From a checkpoint of a small sound classifier: norm batchnorm, trained on acted Russian speech (Dusha).
Rows from block 5 of a small sound classifier, named by matrix and row number. Rows with one number belong to one channel. Each number is 128 + 24 x the weight over its row's rms, rounded and kept within 0 to 255. All counts start at 0. Numbers have three digits each.
After each channel's rows are labels from the 100 clips, of 14976, where the channel reaches its highest value: "responds to" is what is common among them. Only what is clearly more common there than usual is listed. The data: acted Russian speech (Dusha).
# convs0: first 3x3 conv (model.blocks.5.convs.0.weight, 192x192x3x3, each kernel summed), inputs 96-191
# convs1: second 3x3 conv (model.blocks.5.convs.1.weight, 192x192x3x3, transposed, each kernel summed), outputs 96-191

convs0.35:125160124096116171109152142089153075166103127141116148146156128140135148148126093150136152121119121157119140111124155112128122156106134137112122184191146084147133126161153133144121087110183120119103148121091173132140127122143133119117126131135071131162142128154128175105081111125161098154
convs1.35:153135105162166102135156120161109118149146106118124110135158125078136121164133154143105112111077094107141081124158138132113155100086108142140118121144134173112093118103152097092119126118126138123120129106118139086112169108154153125160093122126111151118119100170127118115101095118101114122
responds to: emotion: positive

convs0.182:092135083099098169117147143145121092164156123094108140123178104153092129117131099100082127108083151124111163132126130111103111178101121169109110115146142120127169159139125116117109110100083090076155097112098106161131150095139126120117122106119128107138117135111128136108119137132091145116
convs1.182:091118141085081129091111097138137102114139104190136106111141100142121114115113124130120149132113116137145126159114121140113129088100173176101116163178177107118160129121099097147143135111125136167135121096098138186139118091091111126135106154110101120102137144101121199129136099115122100112
responds to: emotion: positive

convs0.53:134108152140166132133111108113170106129133132174152102120103112158107114132118120091121145133094151107124145116073099101155113121105123129099121143085109105140141136107151118122125063133170084145143117102111096173091094123117111107108109136086138116138106153135129132122136103131138141132
convs1.53:133094134136194109121154147115101070080092151104126133145123100106099110140094122113101169131100166115120097156090138091138100154111122138149135144151124119116111089112102130109142126114149126127134140097142146081114153100129150101143106128145085130155123154132112142097158138129140137109
responds to: emotion: positive

convs0.97:126163138138108112137099108152145106158164080119135132092131128159140154143114120110141129102110107127106128128110103127104112164105108078162109132163133131150121124147127103124139103138114077137145096169118142120109147129126157149137132113133073127132157115171141120181136125115090110128
convs1.97:134066126157134089116112138114110083115163157122150104077167097131120162124130126093114132111103148150128154168123152086105164117143145142072115127091127098120103125124115097152104099111164122167133153103141121125117137138128054101133118094176120109147121117132122108122077106109123108112
responds to: emotion: positive

convs0.12:079102147131125143214134120115136081134127121113131132119112079143098128130142096120143134152135185153147147120150128133091172169155128161105125109182144134146111148136121153107134125121118129152152121133137119133131122105133151136157128133155110088144134180124158131083097152170119075139
convs1.12:157166135107152125137135118106104118166166112102114102134113102118099098110118128125114065159151113125124133089142101100145129124101094122073117139126170092117156136123103119080124167077110155137136092111146101164110147124122126100153098134088131090134128145114146078108107128122109162082
responds to: emotion: sad

convs0.70:135151152158084131149160105109113108109146150110092123132126145152140109169125123163138111106130119115105146120129157113204106102105108143133090090080084125165144112096125111126130150106104130094105097125096116120145100132139105142099115147120135095165143147132122080099136128106164132101
convs1.70:159165114110115161114135133094080115119122113116129085126097118150114096161134127143129136167081116144102156084137093090088110153168142114093174155146149097141075143130140162138142157146107168104141144129143132063137134112148102155148113126112128123178122136104072115150118118101154148118
responds to: emotion: angry

convs0.120:129105103154118132115123129137124157080157093104125117136103132129099155129101104098068147118129113117161073120127168153178161159126138132155124116132119120129158090122147115146105108104108127130135112094150152104151129100175142138093160128159118096086116117142119107114087123108097145136
convs1.120:210091156117125071097140171120128108129114127149116126074149161160141153083122153161101131137119126119092129134125079143116105114141099148195168114134134129114137116122140099100126082105102140146119150198170114115140133106145119140135101138113131118121146166156156109098120152093145109125
responds to: emotion: angry

convs0.29:118147112126040155121129115122140118210147127163099168125180135147111153116135148129066143170106130142124152140136099127155129158108120134137111135158108109174100139104120122148139105165101096156120122127123149136140139156133155123118106117118109092189143147126131109130144139105168137136
convs1.29:112091111145076078133088141143085128173122120135138168165152080137155153113107099128109109134111132168152186166113110110119133127138117097085131147116145124098155130136097089121131127137128111139083167110106116139162181101110144111165089143126074115114120090133132146132099134125096117120
responds to: emotion: positive

convs0.189:125119088138120108138102135128132136104027124101144105112125127158140144096128126110115164114102151132157185113166092142102105202138148148145107145128121098138146157157114120131130148119086124134120075111105125177116155150145120122098088071116162177138106126137168156081153151145140103091
convs1.189:152129114129140127118151111123101129129131146112135119124119096131107109115113110122145133111119121117140108087118137117118081137131144117129094104137122097128156126121144130137129142100109116127118160118127111092124140187146106097176112147149105121145113096142120138101101110104133104094
responds to: emotion: angry

convs0.155:136137139150164106108161127093102097158083127180139143159134129169179107131130122106122140116086128149111136129156141101135118130127107104128166134167103140134126109112137111178157145140131098185148136098170143149100123092120192129149096122171085134090145175139133161129117090097143121141
convs1.155:155126136079137101143137142133122073131154139118130136134108102128133131120108114118142115108095121115122130125134117123152132124106104089097120084136129130090107128131133108097120114151114144115125142134159112111085171116118127159124081119087075111127135111136129131111105081112117081148
responds to: emotion: positive

convs0.14:146162090103105117082100123131139117133164158131137125119121130140108140089097125164145092111139112155136147156116140144099087108102135103129134153162109118124086148111152097122133136103090117112092107096172112065117117145092128125153158110152079111145163137145148119134129157133193156099
convs1.14:097122128139114115134133088128094128111102162116139094133140088156198087135115085157091146095133141135108105139122079109146096132104127122167166109137110129144104087103111111112100114095135151148092113128128126138140122141102170127112161157117142109110156117119107135079139142106140103135
responds to: emotion: positive

convs0.85:116109092097120140189142146117150118143095163119133153132152117142116115147165101109080088111178108149103115130145117138128102120169174142102111116110116115140153108121125101113151132140156084173103134117097136131139133093107133118098150154124114118153085095090195097116119124088105176161
convs1.85:104166126122118170107093178102110128151104128101176154107113117098120102139154086113140081102126153147125114079131134133095119152075113138135119153158141121069144130114178136167091133118106128134137138164096123142146134109095126078125156147109098092083133136126124132120097142137118163125
responds to: emotion: sad

convs0.163:083143069120155153135121125131125125086097108117142139141128155161132157135101163097112107087150150102118108129103190146169072130095152106157161155155132137110139120077099158098155126115134095096078110117168124117139140113153119122123131137142152083155147153146100096117121138186130110134
convs1.163:177100089180088140118137125104139132146139146146134116113134179104160105117147086175117109139115170143163117103129152133098120135134132131160157099105155111121115080123104098132129122136133120111090110112129156126171131089140124108141093126129127139193152116162087129145121130140119113126
responds to: emotion: positive

convs0.62:116160127148106100152121105095135105201142142077130110143124120113132152098121083108114112177116114116119125111110148150139119137100136143132106135128100146159135165170127127089121105103162122114150123121083136127128103125083166081148154125109110150138137161142132113123080106137169154117
convs1.62:115150140126126140147119139160111179201196105122125117146160118140132136118098152118152127131094153123117117112113107160117160126121167129128090113108113172131112123181130137149134111158108121130154096095129126170149125132149133157148094107144103112120150092107136098133118139144100119136
responds to: emotion: sad

convs0.177:123147120111084164113119090140140097105068140124082166131146118138105123109102144154138100077121122082154146135096092127183096112108108138102148168156130135134133168107108113108121132141122096098076115111134114150152175102120124156112110116141153162128185077175126137103126128102130104109
convs1.177:110164150116110163117124150137118124149158158118151188123134154153121176119159099181119134126141127127134145139167113091113118113177148124157109091141143146134162104127102128105122145142135103161149132114098125094137079132159093141132108126154137135127134080113144094149127135078140131168
responds to: emotion: positive

convs0.45:162130139145167124134143155139140089124161119132161139099120145132084135133095138119109154108133096138141119155106144153146168151105165169145101119156167114163094151117118127095097116140170124133130122144122087126149128094096126163130113108153136147105140158108126147115144144165143130141
convs1.45:140123099111130098125133102121117094098135128127148083124116114113121103111087122130104101109092107111142132124136118077111110107102116125105105131155061133119146115140129091117137116136158147141162093098185087133104104103102139120119097167135108109141113123095153117116157146135132120082
responds to: emotion: positive

convs0.71:148134118155155140106148126104138180154124123069156132108147125125104147136139118103153196124067142104162093106152140130096106127120105157130121127106123124082179124155110115133114115129162123112137115138113126146126108140120140141156100159112080147102097075103122107108149137137111128128
convs1.71:117072118128142105102172133105135095116105147143162140143103127096110148114164161103143126115159085140128125101119134099090126139112148121111137126147108139151141142139122066145164120154158155123164156119146121087091165071136092126129078111156149122096136129122116153119106150101132159136
responds to: emotion: positive

convs0.69:158153093161133144127133108129138136100115151135135089118094143103103148126129120138139117150141109094121118124144166160121122169117067149147164138162104138157110149124137105146172145110152105136186119088103168127141090093144159115097130095107089090119117180140134160092143114142137152166
convs1.69:206105093144129140141112105114140108160131139130131118160151117117181148106135119125133114119141169117151107173162140175128108143147096113103127101098149112144115126148110133118127157117111118087101128088121100084086135165132145150130075119101144140093122114079181129108094138143135156101
responds to: emotion: positive

convs0.151:167135126138114147153124159136132130192110119126087137117162118135183167148119124155139155098165131076115117135071152150141127110077127095119125135131101146140088118150144130122103146143139106130133123092117135149164120128124143145175134119186118101144123130166068118128152145120119095155
convs1.151:146135129143157104085128095126088131179118106152112140126146110135139142108108128162145120062108120157133126143143117135135103139143123087122122104167141158127085118142109128123108075138137138113183134095155101114137164080132106125150119107081136143153086123088115081091147133099086116123
responds to: emotion: positive

convs0.11:143128129135093111136128182106125136159132088114123124114122108135035141146082106124154181082131164147107107134092134074161145150127112083093110116159142154101152147078126099113086114131129120165154179131117115116135094109159120123100131105110119115133113123115128133135134134166125107121
convs1.11:081126088130080113110153142136138092104079158163114075127149111129124149105118101124071075120067109121162153161142139085094164115107140146112121151080120106136128113154136099104100136110119135152094161153130107147093103111101100105111136170130144120118134118167124136096123119144122093100
responds to: emotion: positive

convs0.187:182105097139078149168159126132176057152111136119140153122125130120143141155139121107105141130112120157098159109196172109142102161133093165135145147120102114126132078119092138122107142171150105125138107121148146097156137103134118094133082090120118151155098125148096115100115080151146126152
convs1.187:128113116109146108122116181121090109149094134101164160099157167120104132121120104090137101143129140116143142119147136083179092106124116123149164142151149112098103112130131129151146142122120164107121104121147147113092128161113143128112140153097087080128110079133122126108108155116139114105
responds to: emotion: positive

convs0.22:100144116112104137123171107194084110117132119154118116134092104150137165063188089173128105165122124105123138145146104134066152117111153147115114144146137145094112102107166140131132121115117102091130144110097136153157119100094139117125135146112168130141072157161168123123124124125109098102
convs1.22:143128119139139079128120106146126117125121110132097191161164115101116095145124092122123139148184138126126158098124111128105146137194114179147146129134144085108093187110118131078099120123157101115160109118145110125119133121103136152143133150120129110130120103139092109122102144098151097109
responds to: emotion: positive

convs0.6:114099089091115142128089082143132140092096127148145125122143128130149073088130168125092160092131103124121127128081107103132126121060111148158127128158158118119115086101088105100126138090103125097137110116092092131149140142112120156137074132127121108127120130113131149090097134140109152150
convs1.6:125169139108134173114130099160142159156157090136156160176137140134150166134100138127141163097120120094147120193121107096114118122087154113131133089136142132117163116167143139118138147112172148118146154134175131120141137144150122088195113117100119152138151068112154130147143079104105139114
responds to: emotion: angry

convs0.111:093131135118118111145149129145106126159101165164097192151153106137119119101122119112103096141168140110133186159158117094122153126139155095100117111118185124120083176122118118134083118137128119099103124097095112122178126138123124132123102140170172081107108159126143098096102131158130117129
convs1.111:102147134117099108113148079158090138170098117136136133107173134121119124129101117139129124107147130140123118131120143144101136135144124088163147139082128151125121108089084100106123123097173153128140156116136127137133132180098102127134097156085117088149128108088112106150117160100108093128
responds to: emotion: positive

convs0.132:176136116139133163109072145133134141133149131133071129115149131124121087165098126102127167171098145125103134093109168126083115146103090137084124153107123132110095090113135079098077159121136119214097107136133128119153119076130156134130144089132105132125133131131150156109129117122105127151
convs1.132:083114136142137114135125109112139119119119142162094118175097141108100128112125096083091143140135111110186138110102136155130143121092109088076150104081137126109088117103115121139141113088152138119097091144124135168124128159105147107164086145094167152132165120152158151094136127143131145154
responds to: emotion: positive

convs0.178:166142139136099152133122134179119070093166089135095101100145099122138143126155123122129124140101145099143140156081078164114129152128088143116102117124144132105133143197108108110142161114148101125140099132123116145150116112151142164078127111140128104130139135147151160177117131114087090144
convs1.178:130173120124090135101118103096099129148110134137111110138149155113129136134115130160113146118132131121143144128133094141123117087077113100134112176137172132105163132120105167103112095161170120084103140110115095101117162110156138099116117081121104112121143092149103070117117135123127100107
responds to: emotion: positive

convs0.61:134154164150118117146143159153116137151162124135121151151099090126135098170105137133108150119099058126158119138105097110110138131091125126129117091147121163097123141176155107149122146126131123132118111129102134126132115149133084109136096109134128120129102132170137118150125117123204136162
convs1.61:137104094131134081136127125098129107154115134131127113139140147160104137103147133088181125125116141119115124120108081108123134064129121082146108128102090097115149121121103143110137118121147148141130137078129122107101151149132099081108101104134128125135131081097115120098134111094127127109
responds to: emotion: positive

convs0.110:156149112142119131078093125142137112151096127165109155105112105113122176163104106105096131179120108142118140130134138148123118137093111131147115189181170120134143077145125161128166114109124108136121096128110107164151162125131161138135097120127116120161106072143125158113127138145098104137
convs1.110:110091108104116107108125118149135104149065146199109140101136120144126156088109135103111137116086127130164135111173118142097126112071140115115143124158174105146112128111116103148108143117142179165154103116138109142122105124135106062158123170151113132091117108124125128101142134145140104113
responds to: emotion: positive

convs0.54:102108106064099145108141114088153120122109089140151128113164134079105124162080125132118078125172120114106111165112152118147157112090148100139120125109091180143166094067159115094152153142137108128082145127103098091089088128155156112114135115104137088147111132169133141141145134147129145145
convs1.54:110106098123129099102127130135165140114108115116140120133130151149173149116118156098128144148112104097120144102105113164097154098079115135165117092130145170107158092124139157115116134097101168147158119127098139166129147139162063149123153152116164188146178146142156125144141136147167144096
responds to: emotion: angry

convs0.34:097125131105081114158104129117126112119135083138212109152102141101118134107133130118102132095077116104104127161129123141178114091130125131117107108156107133145173096184133115112153140084104113126092096134111110119119129103126117088165139092133155137144158125148117115137134142094093117141
convs1.34:102130171122145153152156121152095126174143125127152148110146098112152137108120105100097086099130135132138188140136149129118095159148164102106109113163082130093143110106128152133118117095075144129127142159130108117141141110101113144124122128165143107096156152125114092153115101147130149127
responds to: emotion: angry

convs0.140:137097089121159137102139111112163093110179164130107092111111111150130141114137149115139090138167156118090110140114126136148112105100100106081108131185166128183119099126122126113110141110133117157089115125117120090149150124152111120113082128090160129117129146137148135150102108087111093145
convs1.140:139135143162110101130189153086068091124132100109120127154152153125112112123127132114096173085132139110173127120111104152139150110117118200126134140095143134130112100159133100100128188131098090134123121109143115142148116109106102096140101115145121121110135174143167147118108130110096113120
responds to: emotion: positive

convs0.139:155093147122147096130114149145113114120121092109138112120074146100142111100142131091097104150088138091113093129104103131144142144192115148121105127121106149114174116114089137108098132133083123173086119107108110130099137111121115131153152142128160162090105074081141122129147115104106131087
convs1.139:100120142129125124156131104131158101079091156091151090122134135119162138123127101114147135131109100128139116119153158101118146135136100144078125111090132091143170107154133154101112110136173144119093159112119083136136071114114114138114077139130109126127105094110085129157139142092110155120
responds to: emotion: positive