config = dict(
    stem='deep',
    loss='cross_entropy',
    batch_size=64,
    final_lr_fraction=0.01,
)
Rows from block 5 of a small sound classifier, named by matrix and row number. Rows with one number belong to one channel. Each number is 500 + 25 x the weight over its row's rms, rounded and kept within 0 to 999. All counts start at 0. Numbers have three digits each.
After each channel's rows are labels from the 100 clips, of 14976, where the channel reaches its highest value: "peak in band" is the frequency band that holds the peak. Only what is clearly more common there than usual is listed. The data: acted Russian speech (Dusha). In brackets: how many of the 100.
# convs0: first 3x3 conv (model.blocks.5.convs.0.weight, 192x192x3x3, each kernel summed), inputs 96-191
# convs1: second 3x3 conv (model.blocks.5.convs.1.weight, 192x192x3x3, transposed, each kernel summed), outputs 96-191

convs0.52:438489479491516470527514471506503517504453565493532549502504497517456494523549470500451548500479519528479539547500493513556502503476496490487487446526475540482489507481498523472513491534519470523502525541484503502503478511448526482484509482489507494505544487465521514495511514574528510509
convs1.52:479460477529476476512458482485506508457470504485538462515505495444515472529501472475536481505482526506486469504485471462486504470499507492507538479524532489467487479497524495497531497458508487483519514492482506502484505537493457472525482503499519523452535493465486495461487493472498539499
peak in band: 500 to 1000 Hz (47); 250 to 500 Hz (34)

convs0.30:544505488476506507485531465492478469509518529472452466471496540506490494491480499560499498503503475533518500480503534499490496492466474485494498545487487467517514544509485482501508503512514509484443498485488488519513482487535486533512480506471473487520520513477495500458504517529526503511
convs1.30:487536504524493491537496498459453496522498510505540486516467484531509521462506470521523453505466490508499503461532493462512462485549516441475489509504511486497521505547497523494479522578501498498511517453474497483513463469487503497504470505533439484544486481499466471491517492472492502471
peak in band: 250 to 500 Hz (88)

convs0.124:494497496493469475517463525498517474519450497495528507516519493505491472493518516503535501454539467502507486506440480496505513548413528481460514488502481520494502520478516510464507554471532515490455457505485503501538472554474530501525456525506507522498482496526475451507485508519516488475
convs1.124:513477480522489467487498464509498498531540496483566487520531510493497553507537493495527509535524513487470519532525534507473501482561439496530480499479523487506505545515458509552455481470510498540519447467497501424493457478520498481535479480458505530523511490491499501537513485499493521488
peak in band: 0 to 250 Hz (48)

convs0.57:538468488491528507499470484494473498484469486490496472508521495485535555538503497467531476502516477482501505555475499502489493479485470489508474536467501477526539533525541497527448490474491526492451488489543490482489491463496477446488488482523475474527527499454463520522493476466517524496
convs1.57:493534498494500505502483493523526493500515492488491479484477520496512491465459534533502514486509518496517527526509515496483500523451473538496493529548511523504470474512526512486495500521541515483505508461499455469469542526514466474508484457502547450494494536535532468485481532526491480543
peak in band: 0 to 250 Hz (78)

convs0.123:528450492491476528530507507493495503486495437496489456494486516501504472551453494505462497459476488507452503477504496486556529471491491547506509469467489493525518519515500558520508520494505540507485530475511525500503499477531461507514458502488493480520499527528468523506483479465516502507
convs1.123:537505479479510513495489535493480459533473505531488498459529493524499540460506517502485480547489497481484464489523481477523493520497513528482529524499488489494467530506491483484492496506469533486455488512545514466478489512482495561500484494525514542530492549520491485505499486461479527502
peak in band: 500 to 1000 Hz (59); 250 to 500 Hz (34)

convs0.136:445467477491477518494516518495517479490521481493532481538520482538499510472507478516511500521456499496525511505486492502491504532481510495489483511508576506545507506469569485500471481484512502506483504471522471458448480508504506487513478472523429452482539508491511470494468509511499497518
convs1.136:462495487513487462528516460508541492503477533519476495545493469507487485501487496530466513502500485496508469507514499524489539492481473502433472552466499531528500517541480505490513547465540543507508501525476501535507478524511507479478512501472530506493520471542539509515513499543487510497
peak in band: 250 to 500 Hz (80)

convs0.161:490501503495507495440536464497510517494460456470484548534488547486521520509482471484497466488527519452503501516497489525496517518517507470500487491468470455517524520510507542505515548526473491471484502515506498538483488501514511484471518435475469489503515499502501496520538518542504535537
convs1.161:485492500470500512503527476517473466504497530512528564512495463520492512486452493536521511516444501502533520528516494499492532523505475539494458485485533522499525474498530520457454519512505476470519506493476493498526473468521475506498501524465515508501506485499506458551462470460487480493
peak in band: 1000 to 2000 Hz (65)

convs0.13:522515472510421462517481530552517513528464500520528509471482466511525496511494527491503483490516498509500555494496439541505493509479456480500463516519490549517510415479462451509535434538481515514489479529492513470532481470473496502485469497479484473470473456467466541503521514499483459468
convs1.13:461452532517477468503544494500491460491505480480468499498477524528512482483481449483522497461460489515502457450474511549487524497462462537499515500499492519481548493493502482509453479478527472487466490533512474514444489476501481461481493491506530516493475460458454461495529454493482512509
peak in band: 250 to 500 Hz (41); 500 to 1000 Hz (36)

convs0.32:525481470476543485468451478472504495441541511477519519513493514474545478516496494532485488523492517491531491504505491518499555531508525521482484476513596517490477549520539505487490473475491512498518481460473502515494498488493485463491508494457488510494480505498490471515494500471479492477
convs1.32:502517513469497449523556480497515485472493476556498434520494475429491489505500536515497505514515478480491496484457473444476485529516495503489525503491530485515500504459498477503495525504486497506483521458492489460491464501497467522488474563495471469485490481504522498520514507505495488468
peak in band: 500 to 1000 Hz (40)

convs0.191:461528460477498477484463510485475477501438452534498523432515484510497478490533496504498517497545534491475487476494525524464529520473502483496483521526524457486510464488513529462490543513475475479540533455476491456515481472470486512486508493474535486512483502526485536487515480537479480516
convs1.191:461484484517474495528477502487514494488526449510486517555491500502496497499521479516508531441478543499487525536478506513511528474520537506524505517486480495518570485498542496490527554464504459565510501484516500503530490466515506493471497470484468528492504492504528515489513482521494495506
peak in band: 500 to 1000 Hz (34)

convs0.126:475539475482536509517498471482511494511448492461488471518523505490481485491500459513557475487549469503478459505475488447477485467483538438508502487456500458469498480445538519486479466501486513493544488521481473512470489491503473530491483517499496509514486483495492508490524491471507525467
convs1.126:512470483518498490478524503523525496487526531468533505521475469488498507518485505556492519500541490525550531497475516473507527488476486462500572482443487476481496539524507506522504513482523508480553533481488516470526444537487516500509536483550533485512492513491497519507497509571547484500
peak in band: 1000 to 2000 Hz (44)

convs0.166:492486517469479522499476476507499514532503490491480465507533504560484457505506533518449499516482512478524486513497496496500493558511522524472453455482477472489547508483506527477504537520515474509512465528489519508509490510490507471473470458512500488469535478533510523492530508500490467506
convs1.166:508491468524498488477525493454520496545527525474494476483509538473458504515557499496477487554504467496512481523505493469502491489496489498520516510521512512520506507503503502555456469487516494481512523489467556438504501516553508497527491484509513541553557487471489522504438470461508507508
peak in band: 0 to 250 Hz (30); 250 to 500 Hz (27)

convs0.26:490488482509443517492502491470498484485545472499477516447495558464484466465493502482474477475504492482488506529479494507543488485492469512468500488501545491490529533460496444499524511470511458456476521552496515500472483531521495448489505501477541524494483469510516517516521477491492478523
convs1.26:509500536526515486533490498551463478492525499561483485532496481451473532501491518497492497488488508515495506484442497476476487475501479486508525510492491489493482476469460514521477499465492540517497518500482547476489464492499508487468539511559497481480504478515488516478543532522516525520
peak in band: 250 to 500 Hz (53)

convs0.40:511529506466513477473504455500476477505485535511532527517500516485515511535490518488512504470492487507502540507457509490489463510527546477498492535454495475481460499517486469431502440500528513472494513529440477497504516485485523495483486506503521480538486480509468522525477504511503514516
convs1.40:460521540493512498484471467441493466453521445502529444512461491458468525497529525474513487490433514549497491470537502506514477483504466483530509499550504503522505472530533528528491434518493508492505502486490482468481507484531520515494488497507493481514468467485491488498498509505488508493
peak in band: 1000 to 2000 Hz (63)

convs0.129:502484489494487477498490460474486481482493500483547484487485512510491507501499504556518504495505516486491522504461497484493494512506491478527487524533510497505471474451511505513509511506478497512470483448486519454477492496469496482466479485509465490436510523499506522521508511522517487479
convs1.129:544495461508511500503483504502512469469492514506495478543516529488489476474525464503457477487527480493487470511514500489474519478468478531490508485458474481510528459513517469478517507492541500519517512481464548466473454493486472510460549505491478542509502421511523487478511486484529503478
peak in band: 250 to 500 Hz (69)

convs0.77:482537451503488486485510514474506492459515460545513477520473487521493474514536481511510531436509490485442524493500523516461493506488493463521478510521513502517504464464494504484476553470470484525464480477542497473527509486503502556465526473503484503486467480535533486463524487460471522487
convs1.77:521519457488529465484538479468501481453534537513484523522508529529492455474526463542479482489528501495501460479476508535507477478518513459497520473468506496469495486474468525508488544504499528465438496542532516499543471518494526491510519534525537502499478503570539484462492527510523492460
peak in band: 250 to 500 Hz (44)

convs0.99:470459504497512473485472516503509482481437460472456549447522525563536502507503473494496467494495500481505470485476473481505489481461463501501540510532470456506492548465492478492504517519505482472490500506464498520498529497468481496505505485481518522467496484509507484494530524501477470494
convs1.99:479529466483483512508519499455534497568510467489532525505484511495496548468499472484507502491472507498490520543481607468489513494513469512512479493500454492492514543517508476481519465495521498502505522463469477495509521521521465490505509484500496532525512479511509526483444473480514455517
peak in band: 1000 to 2000 Hz (53)

convs0.82:525491492504498481506481519499505490512524475456494506488486523502488469497524518534484453539504458491521483523475482475495499501540477476533521476454467500528490547481500494471511523470506525517458521547529529507503493507488479490478479517467498506527493532461512475504526513478535535485
convs1.82:511500528506506522464481502474505488503532489477525502490501484489549527519485520524471484468502528500442505486532476486490493471460475469505489538506485529503500487485525468514474459563492531505526490477538478499454477487487516551523538485512517464485492502502521484494503501508521480559
peak in band: 500 to 1000 Hz (44)

convs0.148:471530507509471482490555500504478506439541499506485491489497524528508444529498512515455417497531505517516485472472460505504556518442488494516496489457455524481485472426488530479494534485506475465488527515487502483512512541503523465473543485481492463555482531526485503504475501491511489507
convs1.148:513511493516506491456509486494501486482510493525491473503514538497467494558502553511479500504470493529443465443486511505507509502564485502484523485554481510512497498536505530458448500539487487521499513509512498429470508477520521471527498474477548502564485522503477444543534498492503534505
peak in band: 1000 to 2000 Hz (49)

convs0.64:464520521447501494511501476513475519510510473517503476568490475477511459444502473517535547512432500497473492490554498504462484513511525524485476451510479461496465477515510491474511453521501483529513490476438507544501514517488483490508451504489477527480511512470476495452497522525486500486
convs1.64:475473491536482515510458405513500487491535491501451509516507454450518498492480480480486503519539503501522476557493478485489490499503480496469506501485504523504542547491507542506472469489492473520511502520503507482460502491509507521467475495514451480445476495462494520477491507504495482486
peak in band: 500 to 1000 Hz (70)

convs0.58:521492455488473514489521471480482476472523456491498522456509544508525470517564467471506475479526503460455461509436567466509525509494505461494507523494538492521470479457523514499457490478541483491483495483466469495549480480518532513493529498506512458513483513511463484476496489489473513508
convs1.58:545479499489512509492550513473524512512505464512493516539497565537576534500515468527483511476531550474506494455510519527516466474472523496517539501490487512494486476511504481520488510514501529488473490476546492470531504487492539502520486520484507499505535506575512489481496490523520515503
peak in band: 500 to 1000 Hz (43); 0 to 250 Hz (43)

convs0.122:501491468494520494542568484480506495493451515498474496460492482510525520471487489497518461450452515457527471470530472560529491475486466486484515486472506537509528507476500462481482501503506550478485512521507521493502558475509488501457467477513510477488528478514502503499437501509510489527
convs1.122:528518499479503488493538485490497518494509537450500492496478521490498485477515500518484507493473523517504526513553507496479554506537558515451484516502468531537475544519494542457500560531491450522514502484511517524516439554517495523488490495435562555471504481506498479561482479483472484491
peak in band: 250 to 500 Hz (35); 500 to 1000 Hz (34)

convs0.102:489518465457522464463503496489495500525476547478481525491513505561528484484490481524488456458527434525520487484461505466518501496443485504507467540530485495485538475486527519503516471477460471541469510431507519478530498508466489506443479495465507492495501501505499502481503520485486497469
convs1.102:535503471511491433484495496475495476505532475510496483483471495483510472500515456496497512537509509517488468515503501490530488510467459530559504478491462533483444487485499498531508489502524499494499545524529516521513506527443502516498526514482499531492501499508542510500547547475496468513
peak in band: 0 to 250 Hz (45)

convs0.160:496520504535524521521458485520508502452483451543474493496509548472515491508500486506461507552460532472486535499525491508526482549451459492516506514553526469530508487508529525502455532478497477469436487487485484492510494489474478523490487487471546505507482506546513506479516521507495511463
convs1.160:465479499484519474533488504506513477512492487529487505489516493478482479475498489478478484489500481506520461523488508485529540470487511472491510476472491537520524480500463496500484524468506511513463506521483478493456510509510563487491505468547483482541504547474523488512504511471509540527
peak in band: 1000 to 2000 Hz (55); 500 to 1000 Hz (36)

convs0.141:475549510475504505540480473495478522533562506469473525501489475472465486486489495532524486488532469508565497509579558502482469507467506534539529527525482482506498473490532548543505463492488484505472513523545478497524499505517544495513481485534489534519500552498478502484475514513527479533
convs1.141:457492469459483472496521469500466510490498520488485515486474501507523521536478505482525528492464475512477494502505451466548501511501492462497493480518512482505495508511463500484463478584494466504517487473522466525468541476519495501516456494469494467457494494503498498498485470446518509476
peak in band: 0 to 250 Hz (61)

convs0.24:498480477506521490507522524449529462485482495483505506484498544511487488485482518487531545495519498500498545475448494480528497505489536461543551496494508492516502452465512510465506484504500491476453517436537516475492517460480510493516516497468523477525513565473500481483471511496536478512
convs1.24:537495497489525494495424560507505490475518479506558459498482529494507510512489495545497474440466484521510497484490509539471525511499496491495495490485541455483454439517440466483524516507487540468490495494512492546533483447489485483495545485508524516452504511520526502543509475541499444504
peak in band: 500 to 1000 Hz (45)

convs0.2:519520465497501486493500503496507478487474507516477499470492494506513441504510514467488527514507496500450464481438470452528533499440488503502504479480503459460530456495501515476511513505517467521473504503500497520481502474454506521510492459540506476501523463484473499471476507476526496505
convs1.2:564501507458491528498504549480468501462522505516469506469482484536513501498497505512497525500465488472492463484482450485454502522469520490483468497470538484518451498495497487517519479480464492502526462428532512429487523471480530488531538470498487492460532498461491496495468496496492510503
peak in band: 250 to 500 Hz (62); 500 to 1000 Hz (30)